From a checkpoint of a small masked image model: 6.44M parameters, encoder layers 14.
Rows from block 2 of the encoder, named by matrix and row number. Rows with one number belong to one neuron. Each number is 128 + 32 x the weight over its row's rms, rounded and kept within 0 to 255. All counts start at 0. Numbers have three digits each. After the name is the row's rms in percent of the matrix's.
# fc1: MLP up (encoder.blocks.2.mlp.fc1.weight, 576x192), inputs 0-95
# fc2: MLP down (encoder.blocks.2.mlp.fc2.weight, 192x576, transposed), outputs 0-95
fc1.472 083:112068146107144129111138074145129122164115125173107126183135171120133123136191138113111202100148148147108105135161157240139180183163090108111083164146089116185104144139121079149137093122134142169117106145168151122059146165124130107168093137119200135110135130150216089108132117155159138123
fc1.473 106:116077150196085071171156126095105085121118149133109086135141172114111194136203148143115093170159145165130092098101093115135131151099118088125128141137118140133107166117119053136136116151111043181099155047108104170163116088105098170133174127086164116109199152135167135154149096119168099123
fc1.474 086:160145185119109123153137130065129130107095168144179129124108114116146123050126180098075125107129161124124150175136172125171151116113124039118190058093150167128157121135255145124099079144072115164080135123177094123109114101087142128112124102122105095187126102128124206110100153100129140106
fc1.475 077:140053144122090151155128125096158087145158077126144145141149105157067091083137178146130124130129149103116129060081092108226134136160157151114098154112137092154174140122136094165089129163138095148118169094139128147104106128132107121116152172126085165143104142141089176188136073183206140125
fc1.476 072:116117163134097140137123125148117170149144120148082095042124169158127168105137133157134093114085134079144101118132132115093115048162127160193135116089150059134076157200172103171141119084121070078135090187101114124125126137134165141166178183148115079147099156148123174104108158093169155122
fc1.477 073:127137115155075139130130120181117147133195158162164137148134139119153105122179119111153144174097122138109073147178147119118142130163089125162110130072142146107143181090198085121138162189129146082112156151112078130124129113138149101150065121166115098115121096082143152131087166127096081176
fc1.478 084:092159149097103082111153092147166125138099076111169111126140145137100118137139158147131138069146078106116130099186129122145150115107203129139104074111117170089096161136157140074084117142164191137110200090098124139121109153116122165128165172142162116100072094104122151103177158150159155121
fc1.479 134:117165051181151152146114134126101135196083115148122101153117196161141108089148150167198089193098126090172104120104101148138183125099103160154098128108145133127144197142174133106125146085144095217155076157099092085114185120141135103121122136160115125137187124126104128137143104083137097132
fc1.480 106:210098150148150063125130137132174090170125132134148087111142098189100125105141116122131160161113141166093105157079218148140124089147099152092150103093107099169169094164128119163148156127134094129129074156170191121160165106152128172140121124149169165095119165124166174158087098110163109132
fc1.481 116:099116150156160146096087111117100101137117132185119087168089165116172116127139182122133125101142142102164128147129128116113079102045177157175055102172092148115095068105137127145166106147099187117123108121101139090154139095063089095112133122093127119204100133164131113098168134139126124136
fc1.482 115:139156159138096100158134165124156096188131150113119116101117076136123097162118148159112118203182088152152164151127112109114111138096144074144138100123108141158105193109134095140186139184162077088136091182151115080163146117082112175111121197125159161174114093073111137122087066112085186158
fc1.483 125:154117124137145171114101139142189135107242160116149116100149073060111108141121199121124148136085134107078093181130157087160122138137128142087113086107113112168112094075093149133105143149111094121212142054090160120083152173118147078067139166081120125166141111153120113106116108120173086135
fc1.484 085:110111176096136120141165123152095124117124084156103140075104059078105111121145141072104181099152155115110174143156130166164141109078150207136150159102205130133109140138112162134119137144188047156157102094117192083138057162146134124137088116088081156143132094173153162181103131205115154092
fc1.487 095:148113157149121175188121172137123087086151126168095104169105164110179147139113154127131134140164096197092122101131090209175066100141160125103123150091153091150134139175216151167122150045164197154151172119129135091124110158061144149133158171154158156125137092164157115085087179124163096149
fc1.488 076:132120118177126059188061144141152129131161168149140171206162135147153094104120085140087132089150162150122153169122146107078157112150137138139091123172133110113105098139127068073140168208142149120164112112170137100112144105120124182062064179106164083177124098108098142166132162122137113152
fc1.489 083:117137131124140125092089121084184155105141135128167110137129115159107156131146128110115113085141076127093152128211203182125145156153141178102107098129133114127075084144154169122127152124146196076092126156121139084078152159146106044187154129105091054157098156137135117080119144137177085115
fc1.490 065:123131153086098100130144167164133102153146154085180140149118162151139126109135044089104131151072075076113195115165139097121076152120115139076067111120149092165037136130150143120173092055113087065110159139151147158076107153109100115123140134094185154101136113057162160086116148154114135148
fc1.491 136:142114091113102172085141111085152094106117142111155047144100207185122150101149153086171136165152111110113159140143098123148142109130124131156096148110167157090101145131141111092161114116133140127093051092096146135139125131150156143172130091105078110127069228103127122160154112151114135095
fc1.492 068:098058096183140167173153078185120143147138113100143141118052130138136138181149142126166200137093110129121127134196139077099109148133042101102074120138088162154127156156166091117123104147147157091129164091146031140142152114110159101120101165118115116133127106153152181096159161144109075101
fc1.493 069:088141111113121128191120172122144139111104133134142169157057111100158122107150120161150177129132100115062160111139129112092163092117171145155091116121164058145119111142191102108143156107166100142178093079111178110140096131152106188069134127124128159126207141161114171096164136129114116116
fc1.494 081:147124125126131194109104160120107160188116158151085115133146167096118112119137131127117165157160106106179130170183135087067135089181154098125120053083092110126170180203096184120098148195173135110126084098090173139150113165081128169109123165101047129139110055076116138180079143157139143099
fc1.495 147:155148151114038132057174145085148091069120109126158145136065113124087081112104112128124142099122168105138159120122162145164107131130110103112153121093138134114160092073115138118133122149141146124063103094191108132067140166077112156133128153161145069164138166090115141120129069064150155116
fc1.496 088:109122085243105165169117097113145121141090100133114209178118134034149127144154170158144097146145099158123134166193154109075110073127189153154144135127110011046089124098138154136163132142155135097155129153126126184144120067155136109152169132147079146155174155130078116113111110159149130113
fc1.497 143:111116119101134141130119097162151126135212170166073108134181124126079117153091102115121150116147133071111129124089147157069150123129157123085097101152118116144075071178120105110128138164133126142122121090117087124100152148146102107129154146110138187088154122170102144153146152152124124140
fc1.498 085:145091140117140059123120124157107176058106108138170097100158114123181175143115124089052110098157137158172116234159112096107143146145183149098152194180095148142113158115111144154199131060116145126094170137125123106145149125054123107136126121092156128129170130059190169124124094118156134161
fc1.499 079:077122127085150104083135134134112149097165120120189129102184173138063090163082100114089081111136164162078137134174167162165106102095127142121147148165147080171112136065161107094147137125125173128118144091105090182199101179079113172117082069139152167129137102122110129192178159157139075154
fc1.500 132:122102106146169176094143107171162130134160095106111080154135077134147148189075112061134167128103095093090132123123150191170167106170138101196147115134154157100137123148134140068132202089155179078152129159106167109087104155151151053129168133078080135142051103140107151071097190177122101190
fc1.502 105:106169108127112135136098204083125124127107127119142129133076149154059116176141075166109133145167108132115100114151121107049118139132201109156126145106142111120157101147160121093129142146088118039105149151132097168122055191140121132150088105174200139147124055100088178113167133139103117076
fc1.503 099:142137140154134091133096148121068162105084213124106221129090082142085154184096113144101132128129149159142185164115140127123145181199072114162115086147166100099146141176094137105145136122088113120146142145191126148073178113171139076118116100138128174141176104116125166114111171092162104175
fc1.504 088:144110157124149141135119134102130167089162074108125138091150130093128092143184160113090167093164129102072132153133131138086118151222132128147144070127062083163142098056127108182099086160168117155116154103190178167140159125095099163148152164115109171110101183104103201114122184122108108164
fc1.507 080:131099130156130134137100129158140110134130158111131108117096106122073094129123196140152110141140159137172108075145129172105071176109152111157110133127105131153072169159160102136092134157153136105191090131092149076153097128129118098126187192157121110167117171099162149157104103120114145126
fc1.508 085:166096114115113178187085116143145131134149187090163093088130166065062146087099096136105185102126156117128183127125153123182108181102146057153101083138202126104101114095133151095129153196114077094149140068150127139145106147095141091166121138057140171118122107159090175093149056132149125171
fc1.509 067:103100092115100153122155152079076164095062102128081137175173175120136112104106122106053132080127113102147090134134140144121153212143208088146115142099178109098137103120146134167181152112107124138125115092051108142084121092137155181114096075103084208156128088127121174134178098116117147172
fc1.510 125:118104157131145122105109131131113133113134091125113090117134140109139102115092070121128135107117092113155130158126166171125120074159141113148157114138183139113105116137155152042159183084139198131155117223177135098105149118153145111143150163121144133143102082059109118008096204150111100186
fc1.511 071:142134140102131055145114135121133123123105150175156178101109123190098079149141170118155122048104151150134104109144147126122107198122144148125162070170131114133154117123164092112138129138138102103131142096174055205149164104135142127079085068137093112181101134156059142120132129161139156137
fc1.512 144:109121131108118104128098136150110153156095110080160116151150187145149122181060112121157067159160176132154098102100138084117166138149159138212085106139095147124129111127110150189076154142112104094123099127180159119080081065110139145104111069143108157091131121103132169128117130183062154153
fc1.513 091:107154127145117149159130079097083155088134036098207185130126091094124143120098184156112132157169073149136119185123177096139116147157198145101133106117108130121178141080105147124078094138134168146131160103140102057158119134113157119088158133107156065148120128131112137098138142148124116183
fc1.514 058:124163144135123075125078083140115136163195145143104154117146169108155102129079124116133130108185122093170158094119119143134148072118140081153064145137104123186148158149095132152156077180122126158168132143213117126123148175174131099134147107162091119134169117124109198138197127120132128105
fc1.515 072:109146123149165142082133148107162084106134125095078152136084169090034062104084112156029121126123128160140114145107096158144092145130112083136164125170120219186148107089100193112106156122113172114112131099103115113114106134101055103186127164135132061177138133162114094160122126087119158161
fc1.516 073:074175088134118146124189105117158130146128139103190068152095146095122144068113075125150224127124080119191157100143190124166129200093078115136115166119154104139122092096124097193128167130136124137103129109097134098186110103187162145104100093145140146110134098146083222072151118132159119128
fc1.517 163:147143168139054140123134103120152143107123129150109099119134109136141054165180135120139127211109119112123097167126150104113104116137118139144144162157161105100078185096143190175144154131184151059134090219137060104084134140072145150092105112121100160125090113129155128090101147082124109162
fc1.518 055:190104121012142112162118148056109115172154142123098125142179091125151128121089116124152130125068132129141183153111127148103139107112142166145103134191119152110095165159140113138114101164168117191146128132175197095109165138090149166135096110167135108171164169152099127143118142116170122124
fc1.519 065:172209138195155190164119133055144161087117144115146122111171142103124108149130122092166181184146111128087076121147116105099105156125142106142146156148133142163145128149148166126204109118114116095116145159126082184104125144070185152140175083184147117198155130110169238097128140123133083189
fc1.520 168:088100081099130136096188065155134132115128162119165124145178143208118160150050158212189140146007111129048108105145087156105113183125141121122115125113118137114133109094130190116142067110136127144178125139128113138116210139148161111174103104041113128123176174099099128120107107104158115128
fc1.521 119:152114102145104141113079117122129120152130098147171083131181071205101141061084135120089144167165149100114118125149114092114138090164112155167116143061120093114196131153131121141079067160140074152112110133157123159142085142139141107173154162108127148092150118143109222096182077174149108097
fc1.522 077:196156148150094093168160141158231118131101165130072128142137090113167116096115104123137100101154078114105124174191107140083141105097152142164152096084149157195132142145103144152105121130164134149085130142115160146094109156082083103135085128101140152104170164174085071145118141051188128124
fc1.523 066:172121131139133160138120162137058123163125088113167130103155125098103166099122137192113136077131166088110203121134137101149185156158083128118182115104132036156143110152043104147137173093145149146105117154137160141127152100142141091126149185151078135073154123156065137065096118134139072122
fc1.524 097:094057085141130110150126189100103159113175119114081109156098166064127138131127163103130098106142103140192136130154061156096138164124092081132126161185116104157141092056160142123093106103095110160096119126109111186188133120169112128124098121156123127082144113139090159174085086134103155109
fc1.526 130:091127130140169102088126104113146159094078133122170110119120079171121146148137125077118144115160184168134107120111185151121201160121144146127112096068133130131132122136130152156156126179137066116103127165111139147100128125176131117101021045111081107127111165157141146166165117149137108152
fc1.527 150:135146148113137097140144129139115091099121091145122079108143130135129088070113147185107126191089116089151135102150122094068118137107110124161160113108135165107110141207094123086129133152162184107138145179122113150130154104132137088130087130121076111077120116115161123121107122092099186106
fc1.528 121:132155127122133173125186106093113164147152167168133107103074123136141161114138098141160106066130133073116165112127066151171203127095111139153132096172132102148167096105180146141097074156119163093131132153130165089166146145107088069093130181104137105109163110081135124154132058214122175174
fc1.529 086:150196193150154123090071137048161149082068157178153110102162154105127160121147132139110096133128133152133086064107144149137127135148123169149109168104161190143118141146160140123145123128109153110114161120105135159160142116145101175155168087142110112197157100150127059149094113166124172115
fc1.530 075:114077087103055116138163113126153103126094125161186148202110129104207087106107099110091127107141085062070140127166112179144114111102112110178045151179095136140095117164204092100124149133149126098160117138167161127091110128111122151113140102170142192140144106101163224148188089169120154099
fc1.531 089:131095093120141140161156123121119170162136074077134165138091114128129164153088160114162120153132128064087092108202089129168081149077110124161075156170136096162152139095116129132111124082155083138182148128168141148127131145084169100110204155109135128115124233096172146137155079108120169149
fc1.532 170:120131115161126105129107136092123130066100123102183086129109116076148163138158087106136116061156075146135096134128118147102140092108142118110148172137103168130076134170128152100121153048163101062155156127121109124140203121107132174087176052071137131114144161094131106081140100143158136145
fc1.534 105:120133203178114127094130048151106170146086119141150135083126137147147173188189064163113185134131141084117158145133081142102120048140145103087107143151173129130098156117163177167101152120161121142089112135143120123174104119133123182140143132161097180095162087106138143153167214124130122160
fc1.535 100:126141151136185087129114135167093131164143066103093082135073103088100175108131050143125130131104138163170137095117139134143086143067140118105142128149120122146114108157091097082101096137157132134128141023116156140204119094205156166131170099091157048110186158058111144131124104122213095088
fc1.536 067:126125148097144094141181153156137152182130114085184086137083076052136135082125171095105176103122094120207111153129116101136182115123140129165107135134135087167150159076156072100140122140088113150119066142082097143156118146087101164098117039121124138080169152132145152085197127073120144093
fc1.537 119:064136111117135095114096126151140109167089149092102145120179110140130153139146160103119144128099046119120148142077123152091169099151104166159146182111120144155103142141147179123131095110124069188173127169108150111210052154152152082113123149085128138096167135156097138135146188116098077192
fc1.538 064:084090163144069141132136111118154167112117098129123129126159113130163117204141122065155122111145146179091149094091185107105081166140080160177117118095140121150135119194163210110129166157155199094162137147093128143125105132128105143162121121161121092126109145129122154087143170110097140194
fc1.539 081:136158107154038174076110163093063104102076126101099158126124191118094080110111172133135159157146181156100188203132129096157146193090067164129119173159134154145149108082171144122119094122116136124120052183108138112165143073103087171140099175129138131091137061104127171129133147152149110102
fc1.540 108:163140120159131123128143092158109133094117131166105155154092156121167136120124180134145120140176104150135163122178095156150077155080158141080164108099110131136223098113140103230142147106161140144105170065117117112114117150111055157145123175159152151113111099118162157139131161149118118111
fc1.541 074:114044101104159088095109119162110084163121161181104096108106163140117136161171148136166144109138149133106110111074131130144205170120099241069088108151184136137121132135195119137125143110149115145116180117102119120145121186158123074146099142103139163138128123168021111134108165091094154168
fc1.542 090:121161093136121165120098087117092156131159133108122114129083091088155104136118115139222126109093133062058127139144109154103165182124117139136115118116154118170166167166231116163147115107171097119115080159131172141121107149146109130155169096107129128147130116029098162165121061145092134098
fc1.543 128:143119136135106106117126194133174156136154104102120168106127119132136154133132084109157107110210088125132138119116093075177127081161125159134152142117098142143172123085157074116131140100067108179176148171130138055131093191138119133110141160127186093119171125148156151128117108131126155121
fc1.544 096:157143062112153151150098155191092106162120151174104137175137171131152118085138105108116172106140117081174149079084163101139077122096110031136080102104137141128134188186138128158187069145126178170145072110138070133056138169150143153068127113127117118115146174150094138120088145109136199120
fc1.545 061:119080115149137146162169083126083113132068166098150151138090105106157140152128091084113081116164109113097153091166128175128177059096109138101113086155116106128106143045164166139142145126146102203076140151122136120128150156091144109077161107115122125152129088149124192082103210151118158097
fc1.546 134:141158144181124034143110146135117184117149073095144159106118096115132163096111099150124134068170134130185147159150103116154126158146149135076114151192116120184133132079119120176108072099123077131192185087168083124143126115081112091051171160089178137101180171127159137095162088108145128133
fc2.472 109:197075093131110123116133142146149114116093157136086121114145124135075147149117159134146105115117160093114117112140157079116093155125142151181069127101149078122159098134098148108191159132187098088069177149137104121121060176147148142044121072096094161135154144142137180103157166110088156126
fc2.473 103:156108236136121101110103133155140129115142103158163152077104087146137116140147041156148166187188135088099086144137171177125061113123169102136115129068128113139143128135112099141141149121131099115076070068108109114107206187142124134151109184147174116113139098133106122124138184100118182152
fc2.474 109:134058125144120120090150176137157147115172108124095102159071142131151126158130070160176116080129085201181126153121199153139066089158114187112074089133153154145098087097041128145161184134249141151168138098119118167121138146175129060157125137130113131130108158118080057148171191111147147126
fc2.475 089:117106094181158143102089123107134093160073125110113086132098143096164102119184101104066182135197142107115119155119115127113123132137131185079150133163083132088070079155107078102174157106128094170139110156096135092174125133109091155092150054093170202048175102138138146101112085110068125126
fc2.476 081:130140168129154118086119141130157135118163102138095126137160114106132155218162093158154177136114154117125155105164133081099120130092094147163122120147118137138153166103131176112127161193131137136055171126134184137086112093209093137085126072163149108090179135123138128126170094194113136098
fc2.477 098:124093176141093170146140120077149144116162125085135101095152146121113114187181130185110132152112171121168182142139116147147110076146120145178121086165122095137130098119060198104177110096180128139142083158143189142098083149109145139117106137174083143174103179198123157111208142088119144088
fc2.478 090:174133159094154193163043101131124111097134080019125151146082180126128143124145079135111102163133099129128139131157134058034055140150130128142178101170146127161142079162108153082128179083120108109120159134138127123127138141088092092133115141140160097148135154157096147097130111148130111130
fc2.479 106:147091108098113119118131113130180164133141170139093072185153128116161193192121178063154061134124129084173188122125139146152122134161185071161112137134130164176082158100061100179175103120053137143109124076195125139167089097117193186126159099134131118145151082089170154086135177140175096136
fc2.480 143:085132138129088157089119121077087189066143118126125108094186177087154166127156118126105120099106128141212124130136102150091114122104137150113118103154155104160128182123084149115152083183078138194142149140151127083109114121137105135102083173148084105090142095152142128105106127209031113139
fc2.481 130:127162113122105107173131145133119168122142092125111112084147093090101169131167063122199137130125106180096142129116127086113162149171082128113201195159143126110147156084083146109111156147133125149100084106193129165143202115187166101110089119161133112077096110103137105186097139069169163073
fc2.482 089:105139129129172087144212156124126202119092198175092144122119127130079186146117163160143190123106110093133043123071126111135107087124110143160146125190162154129143142141116111086075137114074118106128136136099146083135093163122169133112192127116158149097133066106115113139129119181130084149
fc2.483 108:076143081130114154116112140122129146137126127195114137215048171147153119143145108187124088116133139160208166104152125121070127166055130147117156055150075181125131143144096115157143163113184110155126109136159095081151129150145156155146112099177125115123129129192128138171153170080083127159
fc2.484 111:120112180119149146132089134126197175165133155129148146143126082093171091142160136132152121178108088152167052122130140143144138118188132158126076115120099128115176112129131155069082160137078118142092105176098096145129090120085116146100146138108132153161145154079158102147159097113097149161
fc2.487 091:155143096159067127144144180127105155118117127153179165161173158093126068091078116159171103123109119095112106125111124093105132195110114142102148143156193135178134097134036154075132182101150099162130106114148167129075173153150146060146109054100178145132131065110130150126095165187111156142
fc2.488 095:154068132114089128115167112129061108103168095126121104104142129141060103137104137166150154125085090174117133130103131206198172078183134132170086080088101107161139135167144168165157109152079175060132196137131108191144149135126148088116135126192128112103128115082134101096105144161145168107
fc2.489 090:077147121161211109108144142135092205108151129150121090154154118158158089126152061113121145142064133138156081124142104134116124067116133113138116145100214152127132043081114109156190185104160105117124173068097118141114128141142062114104167156066153141069159087122101088185187187134133147128
fc2.490 080:115104109163145126115111160153080118044192052148102094106134102147107029173174089115107120138159120183100139134101088132137142093122111120157116130105116137144133096155082180102081172161122140113091134154130114121168089120102123122133166129133128118169133138143113146138132142100147109091
fc2.491 122:085143130151164095123150161141138179107124108087133154155208117071095111196133148111128127124170150100104131122144139148167122161119165186090091158169172160130138096153120099167130097164140118147104181173149098137160068119100186102058075160088149144187108107164106155100136131075140177115
fc2.492 078:107125083166124113128100168102137109116194106044137114158178137144106122136129182190122141125089087156154157105142148203105135133168155116136165158135137101136159115082106151142113065121132096181171151142095149186049159091137049153076099114117117151167104097069146108117091142145146188126
fc2.493 079:161111131149052047121149135135142110113155150155094159114155171079102139127091176092168112106109113050108152133099138123156101136154118165091174101091167173139182156174106107087116080190116173113089184147124153173119134143112192102148102122170164106113183135142165101145096103146153157164
fc2.494 103:075083103096133120111152071136074106088120165077146116161127141136165143155117141107171089112091138137090108118138193104146134139133092126125093135174165138121077083161109169163140108158187092065147188076148124099145144118183139110160074095139209133079099116133125152087121163135104081130
fc2.495 125:091146113172117147141169105151162089148111105143101059117086089191139155122087139169125144119125112181069116132085111145106144108078185148130102096161139083175121171138140091139076185105139177102140169142099168130092119146132138062104072121131117091133097108122133140168095131148160120109
fc2.496 148:069076126043149132079123134154141124120132103176106119165113113153080171171119140123074116118138117061117076115084151197128176255138082163183102066132149131139142163145090132152116125121117114126157144106088138095157126136080098100082134084126130078074126095169149171116150161090077118179
fc2.497 113:134131155126171137167097228086142145152069116084120121155128116146157132116149145149145099113060111094129178123148124072178129124088091139111123098084152103151147154120143175157069144094108151110167145152107136095100102101145081198180131146097101150175058109136109096120170089150152111115
fc2.498 099:129113092136136159128114139149087091154130136117114131134059100155076072080094082177130134180156122124137138112097149149175157116126091126148138165127172135144077066133056151143129165116193076129119134166155120158133194161133093171132134095111102113111081136101085089035110199140102145154
fc2.499 092:164125106142100091170173134149091158207064136139059128166054145175136082118094146139159117141122076172158143132147113134105114148179096094180147120136129163124123119140100074110137156095167135152108120095107188075114141127195141125149169110147178148126115129135081139117073144174085144166
fc2.500 095:136149119076077152118077093142180110111136127145129109144049117051080081139126131201101098092136141120143073116132092142102112073093135145182108105152098168150111100130104096116113147170130133123165155171125111118114177171160065116104096128140159159146158149093129111087159150163100148119
fc2.502 113:138100131127135106112171045163110174106105141091099113120143086049199155125112200097080129130169133124124163126114112131181159095105071135169144132132075083142081146130129164114150130134134147142112091177150142130156160104089135083109130140162135152141211194171144126108078088156170151161
fc2.503 090:108084148146123117168123167134094135081115106154165101142176138152131115131084124108146152117147150142042151125117127100134125119111159110169177169064181145126067141144129144068160111165140095143101086150039150214153095082132115117089084143121145129143146136103120157139154081090110178156
fc2.504 093:091137114057176088172144100128118137155112144181112165153107099146128069113184061121129073192142058156202144128143143140099149134087122196106117159190169159113144132146159184081078158112107153118146123152121067149145116153102148084129113073134105112102173140132108110106160150097169152169
fc2.507 082:131092096130165093137122171153133178154058083122104148131139126160141181082144105165125154147148162109066120130057115066129151116175133129094135161129090108131131143130197075131164132142093115092127092170179089173137124071155094135131150073120127089143113140159128134093116123113138127108
fc2.508 083:149120140120094141159202164173122133092108151110082185143094089162143101154145126092153070113118106202158065147094169164070118058163107160135093044117114119154114077170111106153134163119154110110097140158153132110124196145145083145132113152130129120143096121086129076151068129137141133104
fc2.509 070:136163174113143114100100104130111073130133187143195153038090125157148120092102095095160134149140131191103128166154106100125063106097056128094162118176078143144141178205143084077133115171147138086130143172204130173152104143087143115171167175164121113125123189113098133104116145133126093124
fc2.510 106:133152109116136122120062195117126185174169111131111125140118166136107156169175111142145128150145124100057138089098136109176064113175118113142108122129119155139120135106125141145145108109111163173087149094114115096166081158096064058127118080123144152169102190167119131147135171149104176115
fc2.511 087:105120103159098150127168168119185054152135129075061112164128187081142145105101161129110095164198138165108140128103120097161147068139127132113124125095193143110116106138132161124214127146125131112128113077078161181101108109171143135179107143146103151079074182164154098190213146153104100133
fc2.512 118:124154131170179182145166121141126129069147090129096052106096124171195121133135126140138167097160153101090176133158091115119140121136129139151075114107158162123120112111078109162133103107115198115101154076096109159106104142060132107110149195121139103087183107112127099084132190074164126173
fc2.513 089:108118147113110129186126021118138184148143161172133108101068144162147064118090098122154129110115159184132161128105119098099171109147060098142159083129162123107109135141131153154111113173150146079170123089149127165139117161110118148170101143127074101175165124151122146090125191110100127104
fc2.514 082:093099107115191171186117167150111093113113112090117122177113150188093113095133125104189152101109042181098127108106123100097111166127132150121111142096149137082124121133100115132106139092171110151145185071066110127131122128153132147086145141079107197088116153165140126167200148134101156106
fc2.515 089:112080190132082137101115113116161086177114132117125135127133140131152127156111119101148135098083157095120164109121110150083084070090162123092091127105177137121127109125151103156151075122112104140134119132099163107162094089133161080085161040129157134091173146040154136172154132207129149082
fc2.516 092:131133146149153105106095192129138119124158104112129142113132124139144103136181115108145095066106145143151021117093131160160056070085169158164159081103113127129132080151112158143133110104154126184133166058121188122099137125175109098130050126135125133092133135150163097158108128107089122098
fc2.517 115:114131122126131093139124147133152140147153153161155082204113101141107122127107135160099148117115109170155102128139145124096110142150067101097088120105077137151089202115088106159162108119056139098193147102173129101092114100115122154140116096105119083088097109078061132181188136131162147152
fc2.518 078:119092151170111100091137147106093142143043089169155133185132189069070124143121133132138183144109075133150119097147132123105132168216098139138165147135143112154098130108153139153072137142146159117118057121074130129165095113131127123103115075175089130150126111166143133112096108134167140108
fc2.519 076:069137128139058108147160174154135142067090102044132160182116109057186131091132116160137134173195138106110100109131144092093109141104149134107112141116073134144114097133157097123089071112141175109155141117119160069124126114137086107178125154110113108091130116173117109099123162144148108119
fc2.520 128:207144111117158096147147151150111184105139095132070123139100125135115112123068161053092147133211101113190103110167095105163121104135140160118138117176123172156049148168109118183098138179136150088104105137147187104114133074099170166141162083227134096146113135130088070126099131142112095111
fc2.521 153:145148164124159085075166130134154161086132174101119094144046134068166116131135108169163116080071092201163131136121155090163050178118158137086102096151099145154138119130162141081177198090136130149124172115101116077143119126114104139099092033144139113151137184088130098120087139108097126174
fc2.522 102:074113107104094146064108115086118144087126106127138137148085151174100104078125162149189147099106085199131172167056127164119164086091126124138130108142146145082121125096108080123129192167095147096191082146108104191162120146132081173079144103152095167129090097053114188125135198136168133127
fc2.523 073:071117111118070128154112173151140132120072181170075161118101141142180144160127166073137140177173099157133071126110162129150128096093157114108152195129118191146117146127179139134064086172122186123108094071114079143188105084105168177129161076144127096143156146127101149058137127106170167131
fc2.524 091:167161101125099121094125084114084123179139191087084161115099145120169163150131113166084128109163120113147122134147061097141100098117181141161122124112075143078130058134140133121163122068174102099133141131146142148122124203112108186091110226151143148101119116193085111131144129110152113111
fc2.526 116:141186134146140200166211108114086132159179171133168153146152117128166086077103125115078123147126113149097134152109098119130142157172096144126144175084128140133126136088086114120127092084107105124087103109108096146115181142072137099173123182120161084122129081114115118169113083119140185073
fc2.527 133:140115151108122123152071133128160125122120127073059108143150121146091152104122127120125120074094080144081066118142105119117121112109154121130101114147106158175130102153136147126148152134111152085098116132063133106096129185134106077092128133118156131095109109081144123173100165149099090137
fc2.528 103:098120110115086095174079194133134235152128115075093177105187121101102099163129151130059140147095099174124124142154136078149053123139148161115162147088188159133154163140183155171145148136125154147139060122142120112128126111142097172131146128145101141141116098132142067110152165078148092166
fc2.529 089:059116121141115075197183135132151114142117139117069150170079120125163152137110112133131114126067053079104151139138133130129145097085156110103097093157144125123083181152163100153125143088167179097131080110120104184046146077138151133129134155158141172109087119151134173067162150126144080160
fc2.530 084:122129110137060114133078132150134108099104129055106151155122103123114163137128114151130107133103128166085101131112127135137176161117112150140100109159166114122112079135026155161142166119186132131092138129119119134144132144186085162149122130102162094091166163140112086144176143104091108185
fc2.531 097:181111181091131148083122152158167142124196140107172129136168172093104124152055170155130181140181084131142123106121145176154125155116166089162143114123126110146093166166089102133130153067170133172118112095068173133167140108067135105098168174101148115124112143139136132130153081129150147096
fc2.532 126:083140144122121110119182144139098150079127161103146072174250047117091129172122160093128118163149157145124129128141148143128144142144152189083105068153161150116162133185115059165160100122125201148171124152158139142149069123141133152109063155101113124152081152146116155176143172153165178075
fc2.534 101:153096131165155133145115115089119086135091070099096188171119100152096103131088107132107091107095108176084103151116149135070109160105125139088082094115133118164127118156099121120115176101136135120083153141099141103118102146177127080126104121162102134056114177136117119204189175121136125109
fc2.535 094:139123184096118169139109091185123093178129174223164084100101126103064174105094073153142174152174157135179131110101112120101157133147086123141121102135149109155124156069086129122187127173116119117139121154127126102160160145109151093098084120108110185129148114138109135133115103072079150093
fc2.536 079:092118127103117104139099140137185113064187154133071065099151069135108209191151158143153139083178119113096105126111131135080071170108130080148121136128100156135102165093076111143083180066114101109146125149148118128142137160108091161077136160098136138182136136157130125149110090115093124145
fc2.537 105:167128126178104137138166165139059160094177062118096054101150119139147129124153101177152108137131206162117139098117149144109173138114189142164105124163160075134204111105158156082101149137131180096090163116129111117118163074142083130140109106112140100160136177053154067111132097089191154119
fc2.538 080:122111130098143106087133138180120125144143166101147156175137193112110046132168116120080126168099112085124107154192136136151125094122144159208105152148111122103108122094099104121061099134168135113092136104159084162129092086128136097110123176169203165124185212158117132110118147137166101100
fc2.539 080:116120138107133086160151097172144108096121185122101090131152127218127109169093165132169136172069189139108128107136113137119122187122135084124175105179139109154127134069097104123144125070122094089084096068138118074136142116180076135122132130112108092077144165123122120146118141140155110159
fc2.540 102:185156112149138102102119160109155161128104181100221147145147144113100158182120151100159115079095147129142119136056133097182136111101143140145156144189114137164107178073093093160057131166132102109188140093133146167082064142146160131077096098145095117159094101128125119166169189139166113111
fc2.541 135:100095116125154105149103128081178092078175139124102128091111140061155135115090080121113129112102101119087062121113075161078168060100107129128164133129116166101135115123070139183132104082111203143136132126177137177136123069123066107157162155142151097159116178113130135154120145108172121073
fc2.542 095:110149096148150084109115146136108157120142091122091102131114150132136113103118143088127149107117100111173161147154120133187163088126138133092120097166145112101199155082123135161149071196154179136141095090121114132151176116076119101144154151161157069124120138129187096127143138111155128126
fc2.543 102:095097142107101131210157102095072104125165123118121073192141162136091197077084175123083109135087102168127158122153099149162123163135121093133076158131123159124069098109060129170140154164139141097185128092102137086073087083152119181158137154182143078136147167122088148154126100142100124135
fc2.544 092:162157082104159123116119147149169137098144040163125141146138087143123112142106129117225113117090153106118150119075100089110082126128116135150130106112173165123111148057119089117138145117140112149146151133114133170182165102128092124166135152096163147099103112088143109127069089085175054137
fc2.545 068:166088156112183159170096219132122172148170087128144119080158109152106181165183139091141151155081128169098087131109130111076132124128150092125058114109112121122153161165151124070147120107157154095196069113129139145144120130104133094173136125132125162096104087161137088216130112133112072167
fc2.546 104:075112110142142201094118113108171163106151049105191109180117184113094139148128140153137097103156133158168095123128123119152114160108106135201060141116176173130110111147117078096106067108169110176113093222115124160178109123118142160157081091054098158178144153130151134127163158121129204115